A small encoder-decoder audio transcriber, trained from scratch.
Model: 7.76M parameters, encoder norm rmsnorm, encoder layers 6, encoder width 192, decoder width 256, decoder norm layernorm.
Training: muon at rate 0.0031, 10600 steps, batches of 192.
Data: 26041 training examples, 78.2 epochs.
Rows from block 2 of the text decoder of a small encoder-decoder audio transcriber, named by matrix and row number. Rows with one number belong to one neuron. Each number is 500 + 50 x the weight over its row's rms, rounded and kept within 0 to 999. All counts start at 0. Numbers have three digits each.
After each neuron's rows are labels from the 100 texts, of 14976, where the neuron reaches its highest value: "fires on" is the input token at the peak. Only what is clearly more common there than usual is listed. The data: short read English sentences (LibriTTS-R). In brackets: how many of the 100.
# fc1: MLP up (decoder.blocks.2.mlp.fc1.weight, 1024x256), inputs 0-255
# fc2: MLP down (decoder.blocks.2.mlp.fc2.weight, 256x1024, transposed), outputs 0-255

fc1.423:486569455542560569441449427504584445516423625426527514526526495511540499473475486509488550556486516515441553519605529552468513540486508484494522456534488538527470533457405521502581501524537535427516504502539562467449462481465470546533515566563507458544442573496405481485436497497445451509451528484530486426564516506511459573561454451540516505619433514573443540474527545477512593512479438561408509544481417483600536435520545505574496445583568554504542440488520524506537478541530488481407475580568632549537470431604534509485471536461447599569422498518388562462464427619544471448562560438512491476595483396456550547507528437564471600483487522560451484433536530489512513460538500566534522459447460499577584496423552449583438581434459550496454495532540443435464452470531592
fc2.423:542448433528586474539444464519507470511515439515566554580612587480469511502500434566497385519565387530555437580458384509419532542450447507524582421443533471478526603522429516564538483531477543420468483484479531507429450471514524563487439432517518403440579512400499476499471510579502591469471535388490491501478589414484542494428519505519536543465437549475519525434427391455587466428441551530526596543560513527502494500520436420412579441497459539523471469443513461514507483504530429443467459511549543543478476529493488527501515472497440483456616510591497457561411517421504589455504550483505560471435489496533525461501426526498557512488512495522569568453466504462415534434475515444495542470526376517477625430512560476507514548562536558492545488547543433468444488476480397
fires on: "would" (18); "quick" (9); "country" (7)

fc1.585:478503409497477518503513437516581496514570436493533557482567520466473527474439551494575540444516506575364506580458541508521467568454543526391428488588471499527401450568486561444587567596501505458527454541535477446489663489477552532494468546405574529561473488530422580551522519549471461527509492499550478456560589484517468573515503538558479466503527530495452532464520551440421439519503506495562576467528565461455491564451468502502513485443413527485473504488465481503543443517439506449427524365457490557469546501594571482621428531429484536504587543544520513471476463512508478455489472531369479555438473463513612534490474516467525493484473502430534548468508467443522517409526449442457398507462610534508480570479580518505438487481453530585480534516441563599537375453513597
fc2.585:514484386527470549474497598472514516496475437558460603503589555597544479521532443554574497376535536601380577474549489465558578459503489498576536464557487409473518452534494467493584542458516507462544509469494552508533526539598554416530469515503433469525557584534333491518509412468527461463539563580483606455535546509505497555473468553533440565450531488505524527473502547451466527444491511486534517565498450447515504523462465568471483431458479483526403560417577546529529519486472498562509527530522501505421495410514485428537587483520517454493560609460550430552556492560467438506537565556488527544504506530481551518365491448474490490454499507368593544413510457446509491499487504484559563491454556518416508462571442516529483449559476437471526427567471595455469494584458396
fires on: "once" (17); "told" (12)

fc1.503:557488498423510466497519477553521531514460546395547450501479460465615475529450496432482489470430436599506543568461439374543509515464554575482549530468537446536423482529549522396531419475566499585567517484506551564491550521512501435453471546463569486539500460480513565437511523486499513537401484523482522421502447480446459547497484551411475485461474560537447550479422583455470551586488482519437450540559505573458565477393558526536512431443529537527551510528498488497502467508485509487617461576483550583477508509504534574494536472551535434640535565344505463412505549488537652516503600484505419574420528501509447514502394416522434486464478498567431484504446508459554445438497421476512445519443508454572530484477530568561472477576503436535545498511529581492431562407519460
fc2.503:559454495486497565550501467436512445589464533451408546550568547559532502623447474450523522481505549382534466552356564525403522390462456472529590533522491472476572504519496569479480447511524404543617483530500468525481486547452451468452473517447475511596441544554521466469469526411571502558547459461586538502561430493479482444451502565418449448438586554505508633474548553461509446491572433510378428432541516510502500468570492523505448477510495520478538562524502446502507551472529454619571410499482473482525496523487404570499493544461534525551644505424432470488446552439500553441487533531583467479482480565425460502462551556534507499452563481574511509569491490476599506395566581452542498527501525487453577558492501434545506429496521555505453507545499483544513475503460416
fires on: "looked" (58); "she" (7)

fc1.574:521454454498487484466574560479490440554467550497542514536489640514584474578539465544487557540538528607481488515563546576470432556419439500549475474522486457445450463540549439520451577458561430551436511505529568574507442472547512604592491461601389441510615581519496465568457472506482430494535510453358461487509563525579452500495458490458548531461453564541359550453468510488481511416569465517523491600566522512581497492461492527543416512456545431442468537507504464464613431498461483455571468471596484536417547519420460486484490487563532527519508487512469507406574448545517455437487517564512490573458525441499493538462468507502540471492447353532501452484478489479438512508502488501451517500482432513482516454540497413558586482440575544525601482596431521475454416421466537
fc2.574:452500494450453482518446534530485504537548544491513636466529601559480451458567503466588448571498566553614541544478394512512507562462436553370452518504476484512507550475567539481482480481566571411571448540527467439532426599472527566417556427517447479525561488437425454552516513476458509473463466477471504513565503516581528484414441480495529451503540533570405440472441548514600438451547489555515605475567457539506550492448468442430523549509596484526445596477486497544500494480530420545476585611571550384452531538490430508510563536486468537490428543486466507527492402459578475502467470527488505541529510520514587500522525572430622496511504538544444482505517596529510559483554425418538464561572482450484526493499569509536546554516485552516607537468441552582428489450486585
fires on: "you" (12); "her" (10); "more" (7)

fc1.400:527407540536432522428477430523548467559581381480406465535453470424536464445483490442497429479484538532471520563528491459535497543539411465522504457448505503534616565549524487532547594531402379509498499480550491492500597459567502410512514482502496531542586485517515471497570430573466531452477470427440435618520485549459528513548556536492563513543496571499543559470561469534463447590510465566490533536549517576507523512440474533588551456518515630515525595465557480396419507497447489435479424475310485601461543439484550573490454501497439477531521473549544443519503532458587498520533525510465515429507490548502478564484450481478420487559489561507532508477501521464526431559457447569602552463447481549530431493499582562551488573504455603559574539542493474556473542430448491
fc2.400:504524475474494445463581473442438504522487474596434500575545533420451554509572486535485461560513565546521475493541545474483459481568532412400470478480461429582507498559559497513534466542516490516450508498614428449540427462428532477490552460480568547500456573406477589442440587521574444492483540465469461523508654473492419507636539544464609507482468480504587480473496494582443534544496456531518411452556529491410635484610561473531442557435416563592571503442484483428399456584517559524492516528513472424503546434469506505420535507485451526495488461544569473437493546427545485437470473507620492498431554532494446608511487499472449431530414535444502496498540494532463497541478491438491500537548606519406446503473514475499577520431519528491460525515489492572468534431437512
fires on: "you" (58); "he" (14)

fc1.344:526495511487485515446476493485472568493469524384529484467545500478512485610523569473444497545522535533531465470543505494480531491513544387496430474436521492482582478567470533503594496475501475513521561576507508554534478522425478486480507437469430521559448620419560545602474457508517436487518444574432488461409494454572510515454401540480463430556516404521534508428540496574534485579437508403382564457543546507534489493535424433574438534566540466479507494511454486508445551506436578520637546515477385445460401489527539527487608458478422538556449498487589493511551419468551446545497435534510516609568524504461541549404421498496576458497578523543548461399504478427516450509407526530522573457595470500574418463467434472481463532568466449536440496534402534554448549489522494
fc2.344:474549472508507524427593443549431548457534467399547519586475521524519489517488421486521564569553462438431507520459553463458562412455549505397518545532548496436500429469513424514417487449518508491463517528510457554572492550489508535505512488536485478489510503451464495471533499393552486492524586454435407451455429487438542415522498396429487529512615572456523553546585538498466439570506568458428568492498585520541589524514544464509488560565507519432543463454386517421451531490439531504459471511565445474518457429530506540467453495539580428487547473461487559458555518552436530580524447601453477481465554511471549527366597494547501475578562515508481486492523575504415507452482474533460546470500470529524544607486507451436400639498427559500589503467455563472474521432553640
fires on: "the" (57); "mother" (18)

fc1.384:445488510606508470484447409480446413468463500461501522577567430484484451503589513483531479450488439432391480540486546557529512502387453462502539557504409565413410509410476451467505582537401485578561480499502535502480457569517441596466537511466524556575473584451506470489469458508523508476502484502478603524586510454495448504509528449484591408462528579425544541448560442471516557470475542445536537394434478458568481509551523467446487516552441442512574520459471521456501542466578412558461513565599535532451546493464520482574462499603497430517541537525513472448469499514519527386569544501474529562461504504514537462478496447527534505398584431458544450442393406529495475548565520450516481519541521426558471518533579602490543470576493571456435563599469469583577434508518444
fc2.384:575467421546600482505374590544471459581529494490422430495488553443557508555435532553536488472346497418560553526525517544516478386460481466448422499449539450506531423424558497488532570482481488469562445442441495493504597463487535494643508520537522525457471532519502483502516548471552491471518425548597502414500488499438478466601486441472532506569602482418615553516570446492462492464572456480437595449603580455505462538543443503502410475441480531518503468606511455573493539468421496530500579541494487443496487472528539480429488374482474525517477497497486526433489455512521492498491552558578497507459497591445541544485569466527482535493480503502587503385581405463465481506527544398528473464525535484480406544500505551503523509544450513455462489483386522598586526464491471
fires on: "tom" (10); "peter" (7)

fc1.307:443434465502542541437504540463543512477457463437467511510492557475411461510490496496543545505446516521488511471553488547496429492530550451520532522444512494464587413514519501506568652482500478535565518561415574404502464471477419450555500500515510462447484520552583428425474463437488501471428561417521399524522580519499588575488434544501447631479549377500412525516487458510559457563519542477496438525486527565514576549459522538515474489444446507460480540535517614490519446540557410392443430448488508544555529561502529464589546535634433517496515534510492547616476535506567567485497513515452525532510616462507563479468533510511474417478483465567503546488431481470469505466536548510478610560540514462534534455529558609501604574459549466485529666443446531536487495510579409
fc2.307:542443536509440575566538515571530508517390474519459427500557482542590449433479516390494495491455550401536625493438545642529459482472568457471405484424579498487547437579471547583398528493478598461505497458527486481490514441451518554500515430501452525429487495522502494492517552521452578456596517435478500517494422396542421576455472467452433484590426522573569493456537609521396518457495563406485551496385480541465547422492549444472482499416544461484438533512461545530530530509521406456560488464561514465519450503523442558437504473469509421540539478489537459448452443503510563565563451498504547509475551520383514431574453447475451496464423490491491512462503469456501435474566497451447490393540583566511498440538494585537488532415517510513568536548443529507503556508552456
fires on: "you" (18); "do" (17); "sir" (11)

fc1.6:510469528461578507468553459473521479526573423467508465562520445537463399589550500509517442519475516535433569565502481457510516447486455510518544582534515536506441486505477511415652504492434462481468441431617534466546540563458530495469512482500529541551464541414420565469610545495456559512522479462440551478519457503480438518461489477521497503531466465510518529337515423478472416576547556479436513511561492563412484490485549488511454527535436409641565585529536485455496565528491475481554479486458447485480531456454413517538499547434445452585509499575496549494591448419477501493558510448464492472473524405630581559522581514481446561486509513576471544466528562451534501527441428434512482559515528426388518526475402416461495572536492401491403470569575445496585468435456492
fc2.6:448565561456532438445595510561498521534541517555512581409525457470505454485533502442628473470490529505506620462479452480466432477489447570562477448441375533473454523506442415465540488490480464515530468523513504417521493522502579560487476519499519516457498511474442506492485523510539510539513554473433501533496534567450464440519499483422438547490552448473512480505506425556569354498554497538467422426575493471511520547479492546518405412521493547482595556517479403480503513484464460453491373512527443555483547388438478563481527456505510439534419448567560551500451434458475603498419522460473549414475470536498463589515442520622543505537607483516580537393528598497450495425440608556469447492472488528430468538534439507512473630468560555517489491592424456451464434466451448
fires on: "looked" (37); "little" (15); "a" (14); "look" (8)

fc1.745:439540525540456459507524440532473615542529463386489562562562453493497514573490472506465575572519528466498445418438507508527541556541524453479400534482483526395503570501549484531603515451445437492651500512539578497551482519472533483440421463570421513550563454486575563594453485430522526513548463484521475448590335450567578434528499540444593511558457432434497509516531535477550469524560517544401487511599566494451501615535478470568458548507511499488435504513482479476418522462453534418502552502540491439539476455470566458561517528495491488477560564452502620562545478448477442543489455525487428527477447524509529573505471442441469504552547588456412466415548510429485529483527509395529508553545478432594513541571530476481505495454542507609489477466544605464476500511429518
fc2.745:559531464515475441555543512512458496492493499520472422439520505537525457493565544351478468546412498462530532537507632544500569484490502490560417536396546565483522439461484571480491426514522578506618441496432554498527529511519453502526516508522490437558546502472565519448429483490502562491518565551481479502552490509552537454538488541457498539578465502442549557461552483464456473516529550418486511466505519483498557503462480462519504443355537518516536644457522505489495524569510451577550455447497486522371481498565373430539568532421583522488570420386589510445634492479478600480378417443490474521533492534520515489434490537526404638505446471523540627470441512491563470415506487533484516455472510457605525544524408489497510511475451468556502576507473520528485478582443536
fires on: "the" (68); "she" (16)

fc1.152:576417387535508506426532563515503568473596547540465511467487490404546511501531515448476471411458460556507490554509504457482420596577551594489459490554540499471487444549517505474558489509504470479492506506453452430473419487474488452539550490500560543380517581517509515465391561423450521512505502471494484552422465513555564487483466442501441417476521536541494528457489583477506485520529526511593471411532502437533501470468472511553524521543478557610546588623471561501547625602532460470552578508508534513456512533501497490484509474491511473574509478442495565524444526460468588550496508502477517490589505470477494550488532517623460557424554481509380488658489500440417446509472505466376591518517536377550523510599521440453547531499459585511483507466452470418603401518585508
fc2.152:476426493510527505519497473513553418467589530443571472413515426500496422542537440519474493515510506502478444525501483459485450469454444536507498540587461424622517494514511501467434494515482482472495515494448423546437511515561512445443461482611427516383438540615475529532483536530587491446604516467454534532593476499524484514476451523514391481456589462508490555472477499541383553532516516515482532356505594549477425561529577480498505481535488572424613492519480502531450522549470515484351456502388461490518475502446509471473522525480501381540529573508559517436433497487539495439415504480448476503466554431484487407567525456593510526521496439417486513503446465454455481494469467387415513485461464411514498455546443458448466380466407423487555441542576534457428481444605494
fires on: "well" (43); "black" (7); "love" (7)

fc1.446:502530534524523454566419485394537407562439501508478518439442474500511481443523520545449427542498501448569476465456488413505493567498487489477443556515484497578563387449397514634577470535601480513455373490528466469525493619652491409528561541466551484410520471565538510583371510451484522462527486494497515588513548582466490489566482406476369474503502601437509476510468569447490454422556462449502526517515460460493425469457506487520584513450587457521495540441560462521567455550486577530563442532470485564527536499475520619539542518610527536488601497436434523597455517489488540481493553493463542540521477424472545524491436619494481566485429523521551485544415470483476480492523447550449530509513544559564534459504472465478464566516526516489555507510460474474503448440583494
fc2.446:514464500574483429499445539461493568443528491533566459546510443505599480550564563491575562522384568430495512534473568513548441487567522510495439495408437463519577565528488505466529562476547433477522368453503506534501433533508503430441552483609532485579463546592614523508513511466516466604464494516508448445496524482512524478491551505526521479474511561554524459453533513450534505542456382390502512504500491526468560580529558411538457435476486585527560527519449497478476486543562471471427525481451494485497382471412465525430586556481578470522517496482448504518489578572528550475460558424514526575469527354561499475509560453494471491462520493502592570425458447545475533675548469563547456499471495392477552496513568480468494456426459502478539414505527454540442582444575400
fires on: "you" (31); "go" (11); "new" (7)

fc1.427:504561575517469507460455432498505499528464553545509494430487478500572443575543446446546554492546599528460457483615568567546443472434527461486411566446437442455530504411562532495487529553525453575531497573646479476450534426472481504480517501456540509463512479430520466529526554521582577524559478450615606570434603529563438557457594511431442569429590503560523559555610519541559530445529467465583567515507503519463538532497433518407471530468523459644504471482416510510497456478483510605543532477488497560481545499445464537511465504515558508569494421468559549527494493535559487460556426559491559502536571522506409511541529491500490527513423453461488535455479547513506466533545505416453431459467598535539533468458487522417512514458521478493467495591421436464411362502532566
fc2.427:531400492491518592408426482486499446499432523487521480413485540538477486448514649562439487497555437489408509420507555494511481514504473518486451455538540536450462521439559448460513501415482520446495466398526559561533504490443428458570471458512380420476555484528525537515524541426461515455452481550535485521450509519476558498660496532458489532509510474502521474530472511468478527514473524441494378491554543486462571473484575522456438499504500546499499569526442567562432509513460552487473432571470457598450530367459487351476453486597563522586530546431483555516468507536447536484422499504592521546541509463426430490594505537580466508463587546477576650515521439538482553476491469497550516432497534592506406501415522488492483509529530541537549351513464557476471462554567458
fires on: "you" (24); "it" (21); "at" (20); "me" (13)

fc1.357:435514523526533552504456477509494380445474546477525542530505481521555480444515515480482443503515513447516525525481481599585468391442505482453449525482574468531479441541577481482555488532507440487549550541498399446413517558499530466493555555490519374398526446415437502507492537429512563551486500559434530463525526466472461511484500587456487455543588464509447570501416513460421509468398570539507462543532426452582442395498545504454527482542492439429522548513338500540548620498522558561571432457511603469389473545518528514595532509488487492471556581460565462441490529535523408464550459535484566515534439507553467522489571558509491445476499500555512513620460461418412477571472570477463613565597479555475563433436468567485556578457589545466552522503531498481461505541503492
fc2.357:460474556394601557556487523456631477542474483495469498578504422497436506473556529480527425483447477472499547499382471616449497519482506519456581477400572533479511483580542514473416492462569522548497554570465500553438539530514439517562531567523459529495480626478404527568565523425524410524569522566416546453444466469452454457446519566526534472459583400426512489561493500471510465543482616620511567491519449502446541485522480484489555487516521438481442502496489485453527455540470468463426530501496516516474451508546428425615514502550533493492620501363460552513568379488510569596476437516545503510421482556498454482432626549591520505555485532457440448466493515414503508494478514517485513540549551550479446538535561455461487498513568532444434473494466533470494582553446565
fires on: "tom" (16); "the" (10); "mr" (7)

fc1.652:486532513560567482385544496567516541511525520475520520521498547542450586546426505606519452477487589485480457523471483473458498517400531511555426483492525491472447509480554635556470543535481551500544445564512466516444487548534489408503586503453466578429442455475536550627451548613425381508574483545447481436567508461512505552590489472617525484451505485510514516453500412486474480510504595556473463423472464518550514530457482555537450546555606518463507454538534536514524515472575477451475462486483430465513513517562520538538555534512518524469495624521426430489544546445428551537463525526472488534546488468578532414596462459577521532549558533477481529564552619508572548546559451420468480429492476390455466456519513486471486542421510543622587592550400423486434446436495495
fc2.652:434528519466503541522564421458465476400490382498555498502548502502524497546516520485547527495469606522524551572447478444470611527533498512391489533452559490502484485535529560581511571588482541480523553480489543433555449448556569429459507473494591571587404532498563474551497519501513506449442432474478534470455478573521534531437519506539470506541468529510524478491496525499492378590431458428502444481496534511501446543516477428423634464513537424465481424496416481472520512412395629474522477450473495534469439467565441515521518515501509553401421544462419448453555493506499482491526538502444546419547476375461402528517489530481531597531520414494506460513425545501448467508594570388605483609476500492516543464495584422466480447454508434495534436477533380444562497530441529
fires on: "should" (23); "do" (9); "way" (7)

fc1.46:499506521499512542524555459518439537488495523413487484519482529507530473519455490453518478520487525387510616545455464531456507453460540554597516569445496475475457537436590566520532583564474553523550502502547536481474462487639509434558567450594479489468537498478629548527550474568482500483621559450514517530488554448536487525435549406448456512477488568492462498473536460461520494535530451547535503400469472511509501512492498475498557450417498454435460649510458502470571539552545501539538407588445484532537586485478473537457439533535433399498518523572574473606455491456561508500413517460436559532624429538494479418490505548437466530413523526421509429595476537435356528490525510387518488465564505581480475556553447554605528500522439540490397544498468523508500526419427552
fc2.46:511478551506483600484607458414382526523434462450563497449477405489486457417442485510525497523524462482426555423474453498524449533523468477329515600390465470500459422503514540559566505538438501444519456504548490456481490500440529471481563504542516510430446464504532494557500430535549454506434532525529477486465479531503428559474502436422565590590443544443587426464488473554548530509530494462511468561508562522491537589559573450529489565549491421496394481538486491653529524493525448636505429517510576503442555461473528620471391457545496539491450414466579454437549475476486590474496429525515517515435468551444497509486597489441509463429539486493564479483511355448470578443460488487411501532514509533529463516515459475489499486424449465476508482563529486513476561593480444
fires on: "the" (45); "door" (9)

fc1.187:486455526496444458487569506431543541453537558539511528547485610520459502466478513410503424557540542477466517440484476550473538531435519520589466488511451451633581441471390509574576549501550603569525541393495488463467495474569526531499527578422573553447522542461485482547538508483439491468562486487440480474535589472481424411566550424507467445536589458556420476535552499494524511468481438497473548493559551528490526562517445607545591491453402485387468536516516476481511483402486417514493486510539538495477598503559489510576519556562501459572563559491561464517412388492484468432537556520517573496523484558495540518534526518524479453514465491503448472596463497537435550623488478608590497577499469552448562393443519451505581558504517503423569502565469436540552470613468490
fc2.187:425465555471495533433488564473409447569516479471574537379482356491576568593652545458501517506480431487538545522454393495551544501420474490527560456491517528497493484492520362406510462429446510478425437532472502528535536541485525444438532455458527451467498454596561535518549529470460402536464453606477480470576420474595502567417531424413540413547462472559476548506507548484488460466511404478422592523539451513509511534468482510487455501473462524498428551551450572505436480502562498474508484547509502506469534575548464503491555393492439437497515495413470536434504438407520486504453611479557462578501525506514490547459539449483556403551518453490440487521443533470468419540435421457532466494547527440441560434464505492511496503531547485458588498465418460477533490549607437
fires on: "you" (50); "<end>" (23)

fc1.393:583473551491505533492509530528575470505507586460512506456478390529622622511431475579418524402512492407504518559513419508564573486548475439527486519535586507500472494578386479559530493431501583472395468478499589423585484465497456574513500519618493556515518503523566555517436494496537528512466493513526602434544462503518462484517451483483555492549569460619500467533471488611508477488522478556495444483491519459639492487460548450502379493484412439517502521542547544527500536381448544514529545515439557507416418538465487569480531473514491461448524588455604463542504491500512484548516467445496550487524488451431503498438447525563557573434490426490512571453492419561488507481425538540509476432558418477568506560552499477518438530512451442473479529514545504600519386472372548
fc2.393:557507473515528540532457495506452517550476491525467574485522565445490445507565487492475505556427463426517491535411433498444487516400455523445550474428443528478526491474532572637490439460533443550495504527479505523516410401542460488534582470531556564589414514489466443385420480448479491499463506404472570377615449509496487467553508535440472466449518472542500487607438501478525476464492537444427585561512557520560520396415419514550473532458432466502530566504552563428593372498474518506337379499514431523433483454501525551437532575494507523486464448527449447531502421474549493426430606496427524543427536480493530507460547542589482516511460509476475495512502547481564506435557494515533534487504498459510575572519554546460508473434513486414572556426563564561434484527543496
fires on: "the" (83); "two" (7)

fc1.18:490491504500517521507552467620461546453546547412457532479509506570421482502495539641529532541528522566447453485481441475533498473495482448503538554534538484526459443490576453518466450473533493456438463586506459518629492479545565539582519511511603546457541472430472526491497518437537564444431595534508524494521530512541482416534526519492474445527483494436357522453563515506476478454492520403521520580553562561583537469506486513460483439499426442443392548421476558566408591491441484553489565557535531589462561481581568462474635458538571582428591507507545504573493533440442477507511544435507510506491429417450474507563391517526500618521502452457452522533470640488464498509525507531575526527491574407461501537492501521504388400459480482509490459466509565543510542486420570
fc2.18:528483509530474579493519484454462442535517465518413512481518513521447508556541465472554474455532459466421465476551543515439550497388496519523431379478425538494525461444416555498405521510532482488621471630538388489536511509517600467603518513452527510542563437491419334488502525602531505573532440452536476536541475532492468519535501451558506554550455501501452479491478519534477459502505516481540498573515470500418458540548444580446554505509496399493503545430530441379476407446531522493550520491516536537456486488607487477577484535541451506431414509488468461558575454392487538461495460487520464399565559409471472468497503515513586537607502527499498415481492575555504492403399490489539438511497559482570523506574385481567507433545497432543552559444518525420394501558524553
fires on: "the" (17); "for" (9)

fc1.767:543566578553483472526427498518525479391493443477495565466484528452461492526508435590468504511471581489444469489613501455512494527510514486469519486441482455467490572528413552512551505493516549422488547474532504449491429463594478446457529625425454507431417568418459577514452498589519432562485448458483488485425460467523493520419552532527508589542586404468515477458590556420516530541496484456515533449434431467483321397513539469482435452558555454548441578573464485492485498566463512495573454437448484543517559387507465511556462531434503468534574451535467477493572558405531466497523557516535414486532441527508469491470545477490480518472537460522493498563422479490416550455608468438492550451525511510447364519535495627441429526515528517545501499440596479424567419501516460
fc2.767:568637600492532569582394536437566597466507417416462476428548500381503516589460543542474543462492499496530517525565472517555587464469555433540484537434464505490538495538436684553452540469528502406433501542581489567459491514570434432515560477609530484453503498468506492475489442595460477532500522472405518494493427418494542525518536530482411500488580536393475473474503545480584511506477471469502456469584516547420386589526502504512537500477548531523452500509562403532497566545401498512558493451437438493560543437486501519531436571437478499431502461484515424529449432456467559510445507487510552482532551468466489491507553603470491628458499462460560484495534466534523525475518566524487474452452460535449649515515491550419500487523479472443518593504513538418493482495511474
fires on: "would" (41); "was" (15); "is" (9); "wasn't" (7)

fc1.114:524567467580527507515509466479635502545488482437498468460496495492570544491588617434440456603539438482481526462499571492478421585545452468536536457491497487563473455545475525488527509493499540456482537536424497530513548519541406471566557504454471420453512451499432505596530486483433532491455451515544463583499444436562487547523517482518455473512497511578514479495503481474586512621569589381460536492473528464425547542463477502483509538475549470465463526451440440506393478536556538573482453551499403506518530427534491501484518511494488465581526600460439584617472532528461505497434527566628504519422547408615461468546549546568455544513478462468547455402474405512468486553445597388503624438534448426466456433543515508557507501519536442427499567403517471504444443437461546
fc2.114:494472471500543517443504457505607452510418574529553553458625489555518542572535581422497456536487526496493488595428446551438467417562405496460453517457638461544560494484503517421445609588535522465579505557503501578502565481452495459485487504464633454462499506537490462528526418513459490539500506496461525444455501442536504455453500499367516495511458528460492434573671558456549465477507514462420471448376430515512516514483450497583568513412512526510473560468511519512444480581569487503542493467433492454540478547500511523531453550480441436504496338512506523490418530608529495606456519628544508552525430525501620418501559510538457463501473508513492566411467484454497447478565568467571508555458515484538531486513508495453471494556481503515489579529551584551460509494470497
fires on: "you" (27); "no" (23)

fc1.269:467499573570464548389622472515474506422454494523580477479475521500456420518451521533501535503458558514492518472521468565449512560434578546565473522460495498467471436542420518515385563462470463500377505497461586504450533544565445592391557415560455483525497501469555455394440503442558452605544469435458522565540550370457510483433520414470493421491435570497481481396543423433531505517470488470632475497435490414617571478442526541515491543526540405493484540555501503567457573449521492486466512557536547377532525503486517525604544467461526428479483505553591466525460499501427474553462501511458393518541558396535466486483496510490528609560498567470433518508492516471495424506489499507435495568517554592527457481470518554468495428503484490428499493553429524474538430493484464
fc2.269:534498455428451520528579523442518582572536507539585469418527473507505548466510504538466517493526500531454506499529511636390472467542505420375512517486523424582620479466486511543388517537520470459548469482499510478481441579551445540525508475405546574513580528563443463548517499447545466506487515472509515504500574465543490540517534424487441541534547477496578578510505405538483577482498549567478499563442534471528476535482388456438506553525519566544502546516524600581581575404501507499469481613501391451505474441491569485489400565466466620479487557515575446489488527453442506585486526520434488519561482496460500450561513533548514479482437526482598450499483500505506522419487565517577477607511561532529418474493535465462503520636488463465445561329483505499431516444439590
fires on: "captain" (14)

fc1.450:446450563530528519454551534586572558511567584601448494573533558375508529532514542530522582466624447510465506524481465437530550525439533461499445404462480593581554486510442535460525495463424550512404493489560527486527597498570536567519486526540470516437478578494604494516445495469509482472423549551508520540526436571474547523516529501504600469505417561558593530360499471555503460580516497528482525422425506513501494423411464486421484493481486477423496502593456420576518455527572527486561484513497493449524542557439546437532510516382429479508563497471483508504503523453463563573460454488516533561473506589503490522471557473492460372486554505576446428598587513495612421566457561413454406440512482548560533438468534538573473514492518502491490498483473525567474463422509516
fc2.450:518596542493527600423575514558504616567461490549439533516503504437505506516545579490594595535514478524519589496526550413403448467444494419455526498488511513505554490436442526503547499480558436433522448597531518561551441446453536505426501450455421486407487537495511567530545492511555516414497609452491517429441514647553554541506555519469471463510423486529540586498465448533494520540523451452525541454494524476445420429469462568483508572545493469393506499507542487628484476508467529595526493404510478530514458557499533508451522466496464579446507491586468533512477506621447563521541495520520543541458469452496512582502508474547590549439557498517433480515570578528567451495593464544466462554558481494512607448543586538555456471540469438565465414602453556422576494543524435
fires on: "looked" (33); "a" (12)

fc1.169:546440450504528425496581472456541447509526437408485512603422495425427520518435497490525526522553508427471425539542425492541420542545528428436521437485534547511499465533566495443544447508618597572478536471489436494500384589601514501454416436503545427486515491550518514457421548480569449534552575493469529403526422497576616483508436387578337488576479544476498591517423501490432530422501511543567526480545561515526574455541520428469484517492476461518465477459403523501458487460622491478436522558552458510477511571467461526531568475497484497546585419477500477566467484438501528523563468511476507449511439426465503512495441603463525489463504437422546455555546505500505450461442527527553532536432561547596496531486564591514576520476449558486493486474585586507492476489490490
fc2.169:513448493503475543441483479474489483492349489494499463493488562500480573482403514456550508496582507541527464436557505552414540355436392508525493396626485432427481570544560476483483502477596505504456517446525488553580501546508427501448516479528499498421433544440476517377484597575520457489474549516433507504484566487357442509427459520448420457487527500535489501509468471581475508422506510473513554509587470453464535521413505485491607519518487539469508476488561619447547487569500491582496501528483553450408473493412572539493540453622520480555568517485437485522508427427589617478545624558501488464525448447490512531529529473576547575559524431457497429513457486543533521487430444480476472434486542489603488531503455504435526500574508466512496530588482566504561472552525572
fires on: "well" (35); "took" (13); "twenty" (10)

fc1.280:498531486513412620427503535499508553494594461475506525487441559444482427538467495495520513513466455559571600484497586484504497466564442560553489552546541457435491499484516467514514454510538619482507500482502500483461418604519543481497433511436490594511552485576383531467428570512546453497529504605518548404414526482577513567485535535534491521472544574456493370541439473429512398508555500518452475501474416562512486463522487476511466587614561491533546580507466534481454533511468444406579477443422537595516527483377472493413504514415432645443489482490481472454440515558474447437474416580441426417512417492485499555502523518473443465531494494471455422530494466582511488365483476378538509462392528543514520504578522511483484503507504530535469522557476512497560507458552553
fc2.280:465456530471535484569459569495452471463520419446474451603466594510478538479507423415586403487461533571493542551545504467529470489542411547576451461452434485588460493453421477479485422530424529487478550477469431540423495424554583367437524494548469488424546448595500520463521526504451514558446512564509517476638520545480468459502526578484512547495537498541464454458468561572470465466518421530484506482573496526518477540491480613469506444503483555488498414534497499475546463441480559514619462473492405556502593554466544405596542486474508529470506532470462528535604412497457471537541568446480519533546503459499598552600497534451481561485549411460463456490477458488511591584515511545562469513563479529529485472612551598497485409532634489407529477532488525577486480515544579
fires on: "once" (17); "was" (15); "means" (8); "however" (8)